Rows from block 3 of a small CTC audio transcriber, named by matrix and row number. Rows with one number belong to one neuron. Each number is 500 + 40 x the weight over its row's rms, rounded and kept within 0 to 999. All counts start at 0. Numbers have three digits each.
After each neuron's rows are labels from the 100 clips, of 14976, where the neuron reaches its highest value: "loudest" is the band of the loudest frequency at the time of the peak. Only what is clearly more common there than usual is listed. The data: short read English sentences (LibriTTS-R).
# fc1: first MLP up (model.blocks.3.ff1.fc1.weight, 768x192), inputs 0-95
# fc2: first MLP down (model.blocks.3.ff1.fc2.weight, 192x768, transposed), outputs 0-95

fc1.671:466554541509489579390520448547502500449481535498451559486443483574584596457508484548499500462537490463498535524464536508528469520419507495577433456456550474529560518485557524477499512467505564497430558576469573459533538510549544456474487593510487493577494519484542463499539517506463528506
fc2.671:519528460532530445457576512499548449511485515510563471493543524465485525508580504512463609498491512509534430434491514422462526422472487470498489519558472543532532530467465538547542481500511581470487482524542443461478403455479509530541444485494504485470471512450455502458432514516502521542
loudest: 250 to 500 Hz

fc1.63:549543479546456534422490435510479494502411519507513500456555422579488553462475486484538476477539498477496591515511505550534527508484484538492402519482539526464526436501512490476506468549501497476541459435504509617484578483507576491484480539512496529538534477539483494520542549455504497524
fc2.63:515505426461518480508512551464469528548599464502458526468570481524537530497495521563542475498477487464516485519515558521475509482457530475496515460523533481534494523474537511513488533571563537494484567485563550454475493497502560467472525556477481485501444487466463392364446532511516489481
loudest: 250 to 500 Hz

fc1.36:476530520474451465509551534465551396545501555454525557521548540513530485476580437444484452515518494523423496509600481526515459533494549521439475542482470483522541514516525479503447613511485474553537510470534459529506525510501513411562492532470466464420522502460530549486512551507462503455
fc2.36:572514532414505513541494500564499478528500500485484545464467480443463505525532535475519577463509459488478413516442499466530498481452505457528485507438525503533532506538448607472409490556564452478469410480553512547458483478467522523548524426521440466559475519527574441524558461490533546595
loudest: 500 to 1000 Hz; 250 to 500 Hz

fc1.541:549448498419465473509554568481500578545566472537511475479487491487543490488491489515484466491470453489499521494518472378529531499507514504505479572532506473507515468471529444481464534495387487555542462533473496481444519513542504458506479454480526479479536512458490499505499409561541502544
fc2.541:568435494474471489483572415467453468534515561479527538535481509583488497487557583437461503500556506463443485425531524602513507506551469448501482498495512531550541498512470468509513539519524499536450450519525498546444537467522568559539437508490509466502453525463512432455513484452526517440
loudest: 500 to 1000 Hz

fc1.601:485498528552508502522523474550573492486502515443529520498484557480489458460530445485492441482478492538436524564550496446472504492521466451561505518492595531475567466546434513458486495465478535489384559497508573498499501433530506519533528520474554483505551449378500524520459563458433550480
fc2.601:406528517568528406460512514462441525491526461505534552525557491492477541481486482480502540514552466493481474488602513435455488462500461529463444540507522574496519490580595460580427467461543529483512502518506549503512454453448516485503504507492510488497548522420512473504523533567476417507
loudest: 4000 to 8000 Hz

fc1.727:483507557517543536438496509482536474492524513524548415528535438516492549429482418550499494488509451530566475567474538548501461504518548506474529470491539505507442466482506488486535464535465482455551448449473512537469497471530452452558513509560507521569574527412517520467468492539497480486
fc2.727:500529517505502472520510493441532559502545517525558548485488538470475516520551488507538533531547493517484542498429436522588607514503415524520591509516490483464529467589485601447385580502481522469502522524502562492563488580463495411568501491470510499485541447528527574535497536533527533458
loudest: 500 to 1000 Hz

fc1.685:490517488459575514456437523448449497470506481501485572593447437456496466508579459493518452499498578494466496490526448538476554512482471419472565495535504523468585502515456455477546488491508441453515438485454495549455479462478463499483536515511516502599430474461450487523474580523473464501
fc2.685:566469503476419476499486483590482488539587500557389462474533500530485490481424478511531490483496516473494548477544518439503468541511506490499476493510495519483470462485473445454589493472474509527490465513520491403523574497505486406484487479534454459556522566509519538465445489471448451489
loudest: 2000 to 4000 Hz

fc1.614:500590510524510469500498517534582473496514501507539502453452483542559485460539456471478536473525488572510518534499503587438442489576488374548491524530534443567423538466461504515500512508560490438561512500507464504471550436547513526552539478457474553500503535510475505480495483482485510473
fc2.614:483397565454491517441464462468555494489583498480530480507517541558508491515517445574463562531524524528529475475561518499487477542533518478523467447448426495454503497533531481505376487474603517471482509493463467513514509494464497455531482494547515530464514493462534477502502507522515568527
loudest: 2000 to 4000 Hz

fc1.104:522490533434534584566505544508540512533514519510494531525436559468504498432499508504598525456489547520578548510542509535452503517533588517493537490499510527493538465498509489569473481525475512540461516487503479552469441560438514538486423557513474503459481436513463441572565417499531530498
fc2.104:507486462548533523509524496451480569562484463468529436538565530487564516552492503494498480562452410553486407468522510518445536537542501470557457487427522471504417467543482498446557508537518489456492460443496530518534465511543501475479542490508416549570519545453438524465464459463485438515
loudest: 250 to 500 Hz

fc1.679:482449541478498522549478508512486499527469461529465480487412421531477469510516460521516573549498491509498465509458492530451431507465461574579451568505564452474547497553542523512482497438481472434461420470510465473448552506505418486474498451563476462463420515416431524594532530553443531519
fc2.679:527553471602553523459537487486583521521490508509477504537520573542554425495513465530502509480462550459491487459479499488542455381534496478568533432525446570555507435510476477482530463499479520475533482546548488518523438454487506534520558565509560521433507546530502472497429533443557465563
loudest: 2000 to 4000 Hz; 4000 to 8000 Hz

fc1.101:442466493502450512573543416499478473452520538467436485463503512447478437480530414495430571506496469509490489492510414579443523459551515543477467579538477513521497527521571531507576498566528515508543463498431527539486518460562497475512548541436413481443469534489482490472536525522441483529
fc2.101:472505496511439500410486489502565487477505457461499516474528538493482497421502471509465559504463481524519456451490501458509463475521529483468585440537494505577469578483499554502489436589575646531458506497475498518482486454512488541492492510501493467587472489456509497538476513584496513491
loudest: 500 to 1000 Hz

fc1.265:508479537559522481524426534507490486531514538468514507456536511428475519396478550444533481420516383521510545487546496413494534498534509492527504502501502502595557479531525476512512473584503531631428440496508588550475441527504529524461536422498489488509454554496505550560557459459522432530
fc2.265:444471499503463540559542535501552485520493491452496507485503519567463511492482488543423480499544516483509465490484547551465498474477496520485478505443582516453440556436403473527479486542423498538547493471503498534590412542514451457514504528489457469507457538534519405486532492603473540543
loudest: 1000 to 2000 Hz; 500 to 1000 Hz

fc1.691:547499492476519554495452469428538485470483484468442432481599563472499499492425488413492489493519526487521516581496513560519523461561503533548502496454538549460451494580467460514516520507572451522533407487465538491499456510468488543522510569527504448498524546530444546548524502536491581459
fc2.691:582520450488515464476552542555523484479479508520520491551469458495514472527466508491441390411468459578499477494575464454546554574539476537424470400495486521495457513497572462502487526510481527540479501561478477476468461515473518499532512493506529570515440495478542475517603489504546506504
loudest: 250 to 500 Hz

fc1.569:556431546569517519523587455487484547575497514487527517502546510549530538501544474439435510504467535530526478567457464475488541486529555514490518451469518492558479534536534444541499537474528520500487544460511510535535519525530548475523572522459501493523446519405386460492543510478530495488
fc2.569:488521526543460492545498445445535454463520531475555471471458497453532567550431534467508542515494505497516561554488534546413460430536465470485536503509507543463455612428427551485470490492495513505417534508469487483475499489470549482543523453549478499520535463529473521503507504574445444396
loudest: 250 to 500 Hz

fc1.655:493504524535535451480552449478443543566447471538480583439493510460519472453523539415540555533507549509555577466459499524469515527494487495448564517455521498489509487481461558505433508516564410478473525497500513521505480506529528532501640461430470430471479469531568491458516478484466515555
fc2.655:526428461479504542455510518475564460548504489496469486498476495433534493525447510510518477446559451474529472547537489541446540521489515531565553435556532476491441444445521432500514492461536512498447468460451435528493478510466415483549449489521545515512524494504495501559551498466475513505
loudest: 250 to 500 Hz

fc1.116:505468493574532433468571446491489518491527454446501444514468413485535487501486410407499479394508534523495438501549478498553551497575471505456509487473517472552498505537539478429421444483481484478482533530485568521497550475474480583545538531560478472541586489471537504468471524480564538454
fc2.116:486502529471555538462505512487499586490475406504590464575529537544568452552546486494518462506502474466507568498529485447476493459563550445484500508518471432475505479481546488474437483409459533531453525454555491510601511470442516605511544470489554475513553458488567545519532466421492490494
loudest: 250 to 500 Hz

fc1.274:526507505481462463471522589564612467434564506501522435523526471525398477471500493513423490436563535524441469458561525501465493538535521472423543479482509503495553477477494504504552486474412496557495485515415522533468536504517488440519486471490483521467485505453459518491469485491481474478
fc2.274:549478488444537475503472538494503532578546565531499541550478447481476594489571490470529464573464557507498519517493478541492414515567464414496464508510519502533483554488478565517499525522513524458506508538498505541555542502568406507478554482518451540484445510527513492515493516501499516526
loudest: 2000 to 4000 Hz

fc1.50:458482543486542557546403520484516567482585479483492520510457517565535546559456557490462489515464495455522495483554496499475509504467558547401525498500459545464477414447513467469430490473527453471475563551580593494513545543453473459516510459517475535484501509489534443473471549546435569516
fc2.50:493500453543471513545493553500490576479505490517537439504559479510423490428543522482517547446540540543534549569499485504493511543509445450592554490490511494518526514470483502504506471527565432557512487477474511460534524562500473499510465505577440503492499423529511554578511480458419523469
loudest: 500 to 1000 Hz; 250 to 500 Hz

fc1.631:528553561484496526537515527484493515521564455454490444450489537507494497477441518503526456486615518508445560493530497507509463497544511486511486441487450517527492503505515524547527539479496505463523501529496466574476431478565522610503474502472492423489431552480388446503496414531515525428
fc2.631:500466483457492431552472442472448488508524478477477586537499472558539502516491475548572509560418479532461514538460432429527499466455524479527493494515506561481506418425518436515511477522479470502508518526513466466487529483506516493497493410446465525523545507558566483407391510493478507522
loudest: 4000 to 8000 Hz

fc1.30:518483448606473464435468491504527472482518508430576443464526499627513537444477528486524478530526441508552455533492468476463432490552502482466526521498528433501503521503466476506548541600492498469523490525507562484440528400443510552553444461470470495502471516485504547515481518528516535566
fc2.30:535427556422500476529452523574529471509519527480499474490422494502561522514460497512497512512503515553514502470565507545476548507485561530575469468528520537480498485558495541568460475503526508524426519587535444517526498441554457527516535580474458504484482507521459546498523476453506492481
loudest: 2000 to 4000 Hz

fc1.184:423517502538453608523561516483445479473480547495499485486566462535511486449482456519544499608500524451478439518520511527478544514441443483549537479472524496550455537511411504535459491508542501564498523438442554569462539497542570436549601527412498479532448480540520473556524520468508527513
fc2.184:491502506546548480498473522492441462532519581432495570450488460487521514488540461521469525387459517475529610524442541515456481517506510470488405522474500476464456465484468537442523461534506514435510499488524461537558504534521500621485474548543529602448485525491526520437450513534522475514
loudest: 250 to 500 Hz

fc1.196:475485545512546448480525502549462439501442468539537461532519493501503586509470504488504442446549565539408501462501506523552455501462561501531597491511512547516498486576398485442566531504506530517476455444507580541500494526440491454465530461476485529518416481489509494491522567485428475573
fc2.196:510497521521490506510461574402524465543459430497454497493509549533491453436544508535486477543467434494501522484467460552532504487480438488569455495469504472505453571413570456549521525476477497494528473584476487481495572532509541496479471531493476531466472523434463518467475499525470459550
loudest: 1000 to 2000 Hz

fc1.361:469518499438528477549494537493506509477542472473477509506517511515482512528487493512466461532480560488450552500545514541487499465464577483430425501466475576443501461524534428550448505431457444480464496511455485552550475490455489570498483514435461443537483563467461516458467578494446500508
fc2.361:500531487462483519589514474500507497524527482542514458582514527538639487492487543475480526541485467559497486519453509495535474489487467441512480537459483494444483493447484548467547466475491507554461488443501519465461587488539570463506522473534595492523529489483512453523442462554494420532
loudest: 2000 to 4000 Hz

fc1.389:585438574441467544527504518515549453475478465539485542559556504538579549560495505495556460504486485506489473444555554468442474523541504435509520472460552534518498532474591482477554459509500463477476522540516535511427484484493502428512489517486461548477501511432448520555488504541503473511
fc2.389:522545459462515439522566448497423485472497446526464479545520599492480487520511472542450472486453523479417464584517454549508484564534539539527577484456504518508510497512459508519511494506446527498488540546458455578530444452560497558545479523476517477449473514467460550470542512521472524466
loudest: 500 to 1000 Hz

fc1.429:479389543533494513500440497522464507433537466452511521423493530538543564511523512483506504425543539417553547523493610503498463558537508533425520453544464496514504449540457500510520549538464568526507514419442499499557485471471450480464506454518511491524525470504460361521550504526511501556
fc2.429:517483521513511488495498513505433470568476537567476536452500499460525493501484489457523366472436527512449459439502541479528507513504461464512480517532549458463477546537432405492469580499528522560542468505530496471550474481500438539542504500448471455524539537492492550406525479498469436433
loudest: 250 to 500 Hz

fc1.502:589418495507512491482473522564521482504526481487481469473481460491464507518480447454435491482548440463543517492506500452485481505422541549525461580505504522514493540460544583500510520531499457514522514524489508467484474473424446441476488540555477546511521454508517461517419530453498517466
fc2.502:522434448440496488514536557536481508563506534523528574482433525463482471511495470458584451473454510552446545492474517447535486547593497391517559555494460456492471494564469512481424474463586548507536494500553519470579484480556502501491538490509481579479449577523549545438526434492488467472
loudest: 500 to 1000 Hz

fc1.353:494514566510553427500524541531491530485491516482481463501532491446522520539499555492477444513485548587540494520463483521571582492537547540515543446408509504576463514561489547474435451499464461454512455514515537398464560439501531471494548519493462515454531494468415525575482507552475481579
fc2.353:512573482513599574474411511495523498490483516607545524498514542441517523454507521516506507486533471524440555511532433496524522499478508452501432533526439457498493510462537501532517511529552504441560565510534517503549421497461511531437513553466521535518512497537533465512518481539527545485
loudest: 500 to 1000 Hz

fc1.264:478502509571533442478539516424485490534557474536497481538549512473540501504531505423508552484488531532431467420479331499474496514510443489497470502515491524494549521566532444485483495482516444537494474535549442520514568534519450562456471530437553471511460438456580502519517553444515500492
fc2.264:483532435516439514563548496527568509524563523528555449469444506458431503520542510522491460522575474498536483576484485528459417495534533512507489462492500570525460492529540522545514514500524536424490502452496480485562432437477512546540556492502502526559548551534467474511487489411548499502
loudest: 1000 to 2000 Hz