Weights of a small CTC audio transcriber: 3300 steps, batches of 128.
Rows from block 2 of a small CTC audio transcriber, named by matrix and row number. Rows with one number belong to one neuron. Each number is 128 + 32 x the weight over its row's rms, rounded and kept within 0 to 255. All counts start at 0.
After each neuron's rows are labels from the 100 clips, of 14976, where the neuron reaches its highest value: "strongest on" is what is common among them; "loudest" is the band of the loudest frequency at the time of the peak. Only what is clearly more common there than usual is listed. The data: short read English sentences (LibriTTS-R).
# fc1: second MLP up (model.blocks.2.mlp.fc1.weight, 768x192), inputs 0-95
# fc2: second MLP down (model.blocks.2.mlp.fc2.weight, 192x768, transposed), outputs 0-95

fc1.131 [111 111 219 102 143 101 150 153 143 121 164 136 107  94 146  81 139 177 122 112 152  90  86  93  95 138 125 103 156  91 159  92 169 126 128 145 113 110 167 148 149 173 107 145 188  83 122 156 156 144 203 138  87 113  76 136 150 112 131 159 167 142  50 117 157 142  72 142 115  86  77 110 152 172 124  94 128 134 131 155 144 118 100 118  99 116 128 140 150 122  75  71 136 115 150 104]
fc2.131 [ 96 120 104  97 141 162 142 134 103  71 119  82 198 143 133 126 201 154  72 146 128 110 102 115  71 151 136 139 111 143  91 114 133 168  68 142  94 143 120  72 145 102 131 195 186 115 127 118 149  83 151 111 171 165 117 107 123 123 153 145 161 138 132  78  80 109  98 141 113 110 104  63  93  43 116 114 150 174 124 143 141 103 131 162  86  96 159 133 193 101 135  98 161 150 112 111]
strongest on: the word "was"
loudest: 250 to 500 Hz

fc1.6 [ 76 166 132 173 162 128 119 144 124  88 158 149 140 123 168 124 131 155 143 155 108  90 182  61 135 132 168 122 146 101 112 164 139 202 175  37 119 183 130 121 186 126 133 103  98 110  70 135 116 205  84  95 125 106 102 165 141 103 143 155 172 112 111 157 159 111 160 101  99 116  92 135 104 146 205 145 135 148 120 150  84 104 109 111 156  94 124  91  62 182  87 179 113  94 122 135]
fc2.6 [ 83 129 120 146  65 124 164 146  51 129 102 105  71 147 130 127  97 165 113 115 135 124 125 132 183 134 101 139 165 175 203 131 185 124  95 103 141 132 151 154 170 103 121 149 103 110 120 185 120 164 147 136  87 210 147 120  57 140  57 112 148 185  75 134 108 125 147 101 134 119 105 103 145 140 125 135 136 134 141 102 168 227 107 118 134 188  90 125 133 122 137 124 139  96 111  75]
strongest on: the word "the"
loudest: 4000 to 8000 Hz

fc1.150 [107  69 151 133 117 134 192  90 126 158 149 121 116 138 145  95 141 112  93  70  72 202  92  33 167  92 111 130 101 155 192 121 180 165 130 118  36 125 110 110 129 175  79 130 124 153 119 116  93 132 112 152 127 146 119 115 119 132 124 151 118 119 110 156  94 137 102 146 148  83 123 144 119 112 165 125  79 129 137  81 109 121  95 138 139  62 123  62 110 142 139 165 129 131 144 122]
fc2.150 [154 122 113  57 152 121 135 128 119 163 127 118 148  52 128 109 118  99 132 161 124 117 176 167 112 150 180 136 132 160 130  87 174 130 143  85  98  74  77 159 128 121 184  98  93 148 151 188 164 156 134  91 131 148  78 118  86 100 171  95 142 111 149 102 155  97 111  95 140 172 139 115 129 144 161  98 104 184  60 128 116 139  75 153 113 138 113 106 116  94  48  93  85 106 120 105]
strongest on: the word "the"
loudest: 250 to 500 Hz

fc1.441 [123  95  86 154 117  46  82 139 168 128  82 103 118 185 149 141 138 111 139 116 123 129 115 109 136 111 101 135 110 133 111 123 136 195 182 175 109 181  98 121  62  79 142 166 161 120 143 109 144 119  98 144 146 138 145 100 104  98  91 219 127  91 114 108  92 160 143 162 111 151 103  67 196 125 179 147 144 149 154 121 135 122  98 140 116 121 101  83 165 187 109 119 106 167  82 109]
fc2.441 [155 112 187 117 162 116  95 154  88 125 166 136 133 147 132 143 129 184 119 152  72 107 171 165 115 167  96 132 125 130 139 127 129 172  78 139 160 115 135 155 109 156 183 132  79  88  80  47  69 111 128 143  99 135  87  93  94 171 116 161 121 160  79 104 129 153 122 135 181 151 140 180 136 120 117 140 152 106 168 193 110 106 144  80 169 111 150 118 148  79 152 114 117 135 180 122]
strongest on: the word "what"
loudest: 250 to 500 Hz

fc1.369 [129 209 151 182 175 162 164 141 168 171 142 137  72 135 118 137 143  95 122  70 114 129 123  85  99  66 122 122 156 149 105 128 152  77 148 114 157 120 178 138  95  84 101 130 111  95 179 167 148 144  52 149 157  95 123  71 149 126 110  66 131 128 141 109 134 137 176 114 122 158 125 168 133 128 114 105 137 116 146 181 177 137 124 135 102  81 124 161 171 119 152 142  79 117 198 151]
fc2.369 [138 143  89 104 196 119  87 103 161 156 147 128 124 109  97  95 112  99  85  70 110 123  37 122  84 161 107 154 152 184 167  79 190 148 130 134 152 159  93 167 106 210 142 138 146 112 172 177 170 109 180 134 133  88 128 177 168 155 138  78 160 170 138 147 160 131 174 127 173 135 123 131 100 144 202 173 121 142  80 100  87 122 125 143 123 152 175 124 104  49 100 130 149  98 152  99]
strongest on: the word "was"
loudest: 4000 to 8000 Hz

fc1.526 [137 169  95 164  66 107  42 127 147 111 107 147 111 165 101 137 150 100  80 111 142 128 148 110 151 171 164 138 148 135 146 152 120 141 160 117 127 110 130 102 180 112 132  95 113  95 155 152  94 158 159 131  91 131 118 186 149 135 173 130 136  77 107 126 151 127  70 108 189 113 127 129 149 181 193 125 117 141 170  48 177 159 102 135 112  84 125 125 118 116 110 126 161 178 148 117]
fc2.526 [150  88 131 128 138 123 167 151 126 135 100 153 154  94 144 177  91 121 218 132 115 102  91 137  93 136 109  91  96 154 154 176 165  95 187 106 153 123  80 120  64 173 148 137 134  97 101 145 140 145  82 171 186 163 153 174 116 167 117 110 134 159 112 145  69  89 156  92 123 143 102 180 141  84 135  76 100  95 100  92 156 144  88 100 148 174  95 122 121 160 179  91 126 137 116 151]
strongest on: the word "you"
loudest: 250 to 500 Hz

fc1.10 [128 122 114 149 113 141 161 158 108 114 127 156  53 100 156 139 154 150 158  99 155 161 163 105  84 108 140 177 105 139 163 162 204 143 211 146 134  74  81 137 138  90 138  97 128 123 138  85  87 105 139 142  93 128 132 138 124 210 153 157 120  92 161 165  89  85 103 129 178 134 126  53 162  85 179 122 121 114 145  78  99 103 160 169 137 159 155 169  85 220 177 146  71 103 123 110]
fc2.10 [194 150  98 119  94 142 115 136  61 135 143 168  77 120  85 115 128 159 145 190 129 109 130 152 167 178  91 149  84 122 113 147 103  88 148 119  84 115 136 133  90 137  92  98 134 190 170 106  91 127 144 120 133 182 200 110 134 167 184 142 140 134 115 107 129 145 115 129 233 101 116 130 138  63 122 104 111 143 154  99 115 129 118 145 122 145 139 183  72 136  72  80 122 134 159 171]
strongest on: the word "you"
loudest: 250 to 500 Hz

fc1.5 [130 150 178 123 152 135 138  82 199 183 187 186 127 210 149 178 127 154   0 123 128 117 150 151 126 160 155 151 109  42 156 140  93 126 117 108  73 111 175 120 101  80 125 155 159  97 111 157 111 106 113 134 157 108 128 175 100  83 110 141 194 135  76 126  94 112 125 134 100 145 160  53 119 146 132  87 122  95 166 113 155 152 110 125 155 171 146  86  54 106 138 129 140 133 103 157]
fc2.5 [ 81 128 131 128 147  87 132  85 137 111 101 164 129 121  78 114 148 119 134 130  77 175 102 186  76 158 181 173 119 100 141 171 170 150  85 175 131 173  79  91 134 165 128 136 101 113  93 132 148 108 114 181 112 167 146 135 146 101  82 142 124  62 147 120 134 116 135 159 158  89 160 107  80 167 136  52 115 180 183  90 122  73 122 196 118 112 171 139  94 129 127 177 185 128 102 150]
strongest on: the word "you"; the word "that"
loudest: 250 to 500 Hz

fc1.13 [184 101 164 144  95  68 202 144 145  98 135 117 127  89 191 151 161 146 152 123  95  98  98  92  89 173 106 176 125 114 165  89 152 181 107 120 148 153 100  99  33 191  59 128 200 132 125 183 138 152  94 152 142 126  88 136 106 145 134 137 153 142  83 110 121  97 165  92  76 112  53 129  77 174 128 155  95  76 134 174  90 145  78 118 172 103 163 156  92 124 132  96 117 108  95 129]
fc2.13 [105 108 103 188 169 110  78 124 186 124 149 189 152 120 102 135 125 113 121 150 150 176 107 137 141  99 128 173  89 188  95 111 182 135 135 133 109 111 138  45 109 172 143 129 100 105 117  63  92  87 161  52  98 133 100  55 118 101 121 116 115 148  83 166 118 167 105 122  97 149 125 120  98 106  93 165 132 205 179 126 160 128 116 155  84 138 103  45 133 151 117 113 118 126  85 137]
strongest on: the word "you"
loudest: 250 to 500 Hz

fc1.640 [143 125 190  97  90  36 160 164  75 120 151 103 134 137 127 181 142 132 164 151  64 165 122 151  70 194 133 129 141  76 118 162 144 190 126 104 170  69 152 140 147 152 116 157  88  94 136 159 112 121 124 108 130 148 133 112 131  74  96 168 138 136 157 118  92 133  60 110 150 118 125 131 202 111 136 156 151 216 139 177 148 112 185 102 103  78 153 205 131 148 134 151  99 140 152 132]
fc2.640 [100  95 125 123 138 137 116 135 118 145 159  97 108 167 120 111 133 120 124  83 157 167  90  86 123 168 125 159 169 147 177 154 100 102 141 129 106 170 159 137 104 168 147 129 131 175 163 105 203 129 162 160 140  92 102 161 113 186  86 174 152 100 147 124  82 219 165  53  76 104 137 141 137 115 135 118 108  95 157  55 132 100 159 167 178 132 135 111  75 103  92  99 125 106  98 144]
strongest on: the word "what"; the word "would"
loudest: 250 to 500 Hz

fc1.333 [118 133 147 172 156  71 121 180 131  89 103 133 148 152 100  88 168 125 143  89 173  88 175 139  68 127 134 155 107  96  90 104 133 156 100 122 108 153 120 102 143 121 180  73 116  82 147 180 139  78 143 169 165 101 151  75  91 146  47 127 117 152 157  75 152 140 110 104  97 125 170 104 155 107 148  81 136 132 152 129 127 142 122 224 107 119 128 107 102 158  95 144 121 162 137 100]
fc2.333 [ 76  97 126  88 148  63 127 162 155 142 188 117 194 152  71  88 115 194 113 194 111 175 152  99 120 185  67 125 112 101 108  93 126 111 119 153 154 116  69 126  99 147 169 128  98 173 198 183 122 107 103  85 151 113 149 147 143 139  82 127  86 122 110 110 150 160 126  79 130 157  46 152 126 192 124 198 159 145 175 170 153 110 130 119 143 109 172 162 131 174 144 180 105 165 178 130]
strongest on: the word "what"; the word "is"
loudest: 250 to 500 Hz

fc1.754 [143 168 107 107 138 133 141  92 136 109 116 106  96 152 159 151 191 108  82 235  79 186 102 130  24  97 127 135 125 144 119  93 122 117 138 101 105 191  87 124 175 128 125 107 215 129 172 116 139 150 163 133 141 183  92 129  97 223 185  70 156  94 139 101 135 100 103 120  92 150 125 148 126 150 112  98 143  70 105 139  90  65 100 161 126 136 156 132 131 138 136 202  91 110 121 112]
fc2.754 [140 136  83 130 173 133  44 165 130 114 166  90 173 180 136 149 107 133 137 144 139 143 176 127 170 104 149 126 131 137 180 135 103 211 155 139  99  77 131 120 120 105 186 111 106 105 204 113 143 159  92 145 132 101 168 184 148 127 157 133 162 111 195  88 128 155 162 119 117 121 164 119 175 123 121 170 150 155 140 103  87 153 106 109 123 115 200 140 159  95 173  99 128 133 117 136]
strongest on: the word "good"
loudest: 250 to 500 Hz

fc1.396 [151 161 107 119 156  86 125  97 162  95 176 160 154 156 164 133  81 172 123 138 172 134 146 141 144 156  78  89  87  98 140 132 112 107 105  96 123 123  69 183  83 153  95  80 181 145 205 169 113 175 173 137 168 167  68 163 133 115  93 178 152 136 114 158  81  90  87 129 104 169 137 139 115 118 124 136 116 167 164 128 172  84 194 147 102 143 118 121  99 165 115 163  73 185 142 161]
fc2.396 [141 167 166 167 158 154 147  90 106  85 188  96 155 132 111 138 103  76 155 127 132 119  92 158 142  76 153 128 178 160 155 115 223 140 161 128  89  58  65 120 216  84 162 105  72 109 126 180 121 109  94  93 120 139 120 144 157  89 133  52  90 151 142 101 156  96 168 127 173 120 119  89 119 137 142 148 148 105  72 185  92 140 123 152 135  69 141 136  91  75 119 174 131 119 160 135]
strongest on: the word "the"
loudest: 4000 to 8000 Hz

fc1.480 [139 150 101 159 128 121 168 158 102 101 160 129 105 118 122 143 110 161 152  87 168 122 190 152 131 132 147  91  85 112  95  87 114  81 142 124 158 142 151 128 131 114 118 109 149 149 140 197 134 160 118 166 102  84 107  91 148 133  90  94 141 142 141 119 175 131 103  96 122 125 147 121 123 123 120 140 167  77 125 118 114  88  74 165  90  72 158 106 167 170 131 105 142 177 118  85]
fc2.480 [149 141 124 119 168 195 140 111 125 120 114 128  73 185 102 126 121 168  97 164 157 161 178 143  85 156 119 101  73 180  59 131 108 116  94 136 136  95 130 132  95 192 100  98 144 124 145  94 113 112  98  88 147 126 143 103 140 109 134 135  68 129 138  76 129 120 101  89 170 140 138 156 124 135 180 157 169 105 159  77 124  81 169 145 178 179 153  57  72  80 121 178  92  94 127  88]
strongest on: the word "was"
loudest: 4000 to 8000 Hz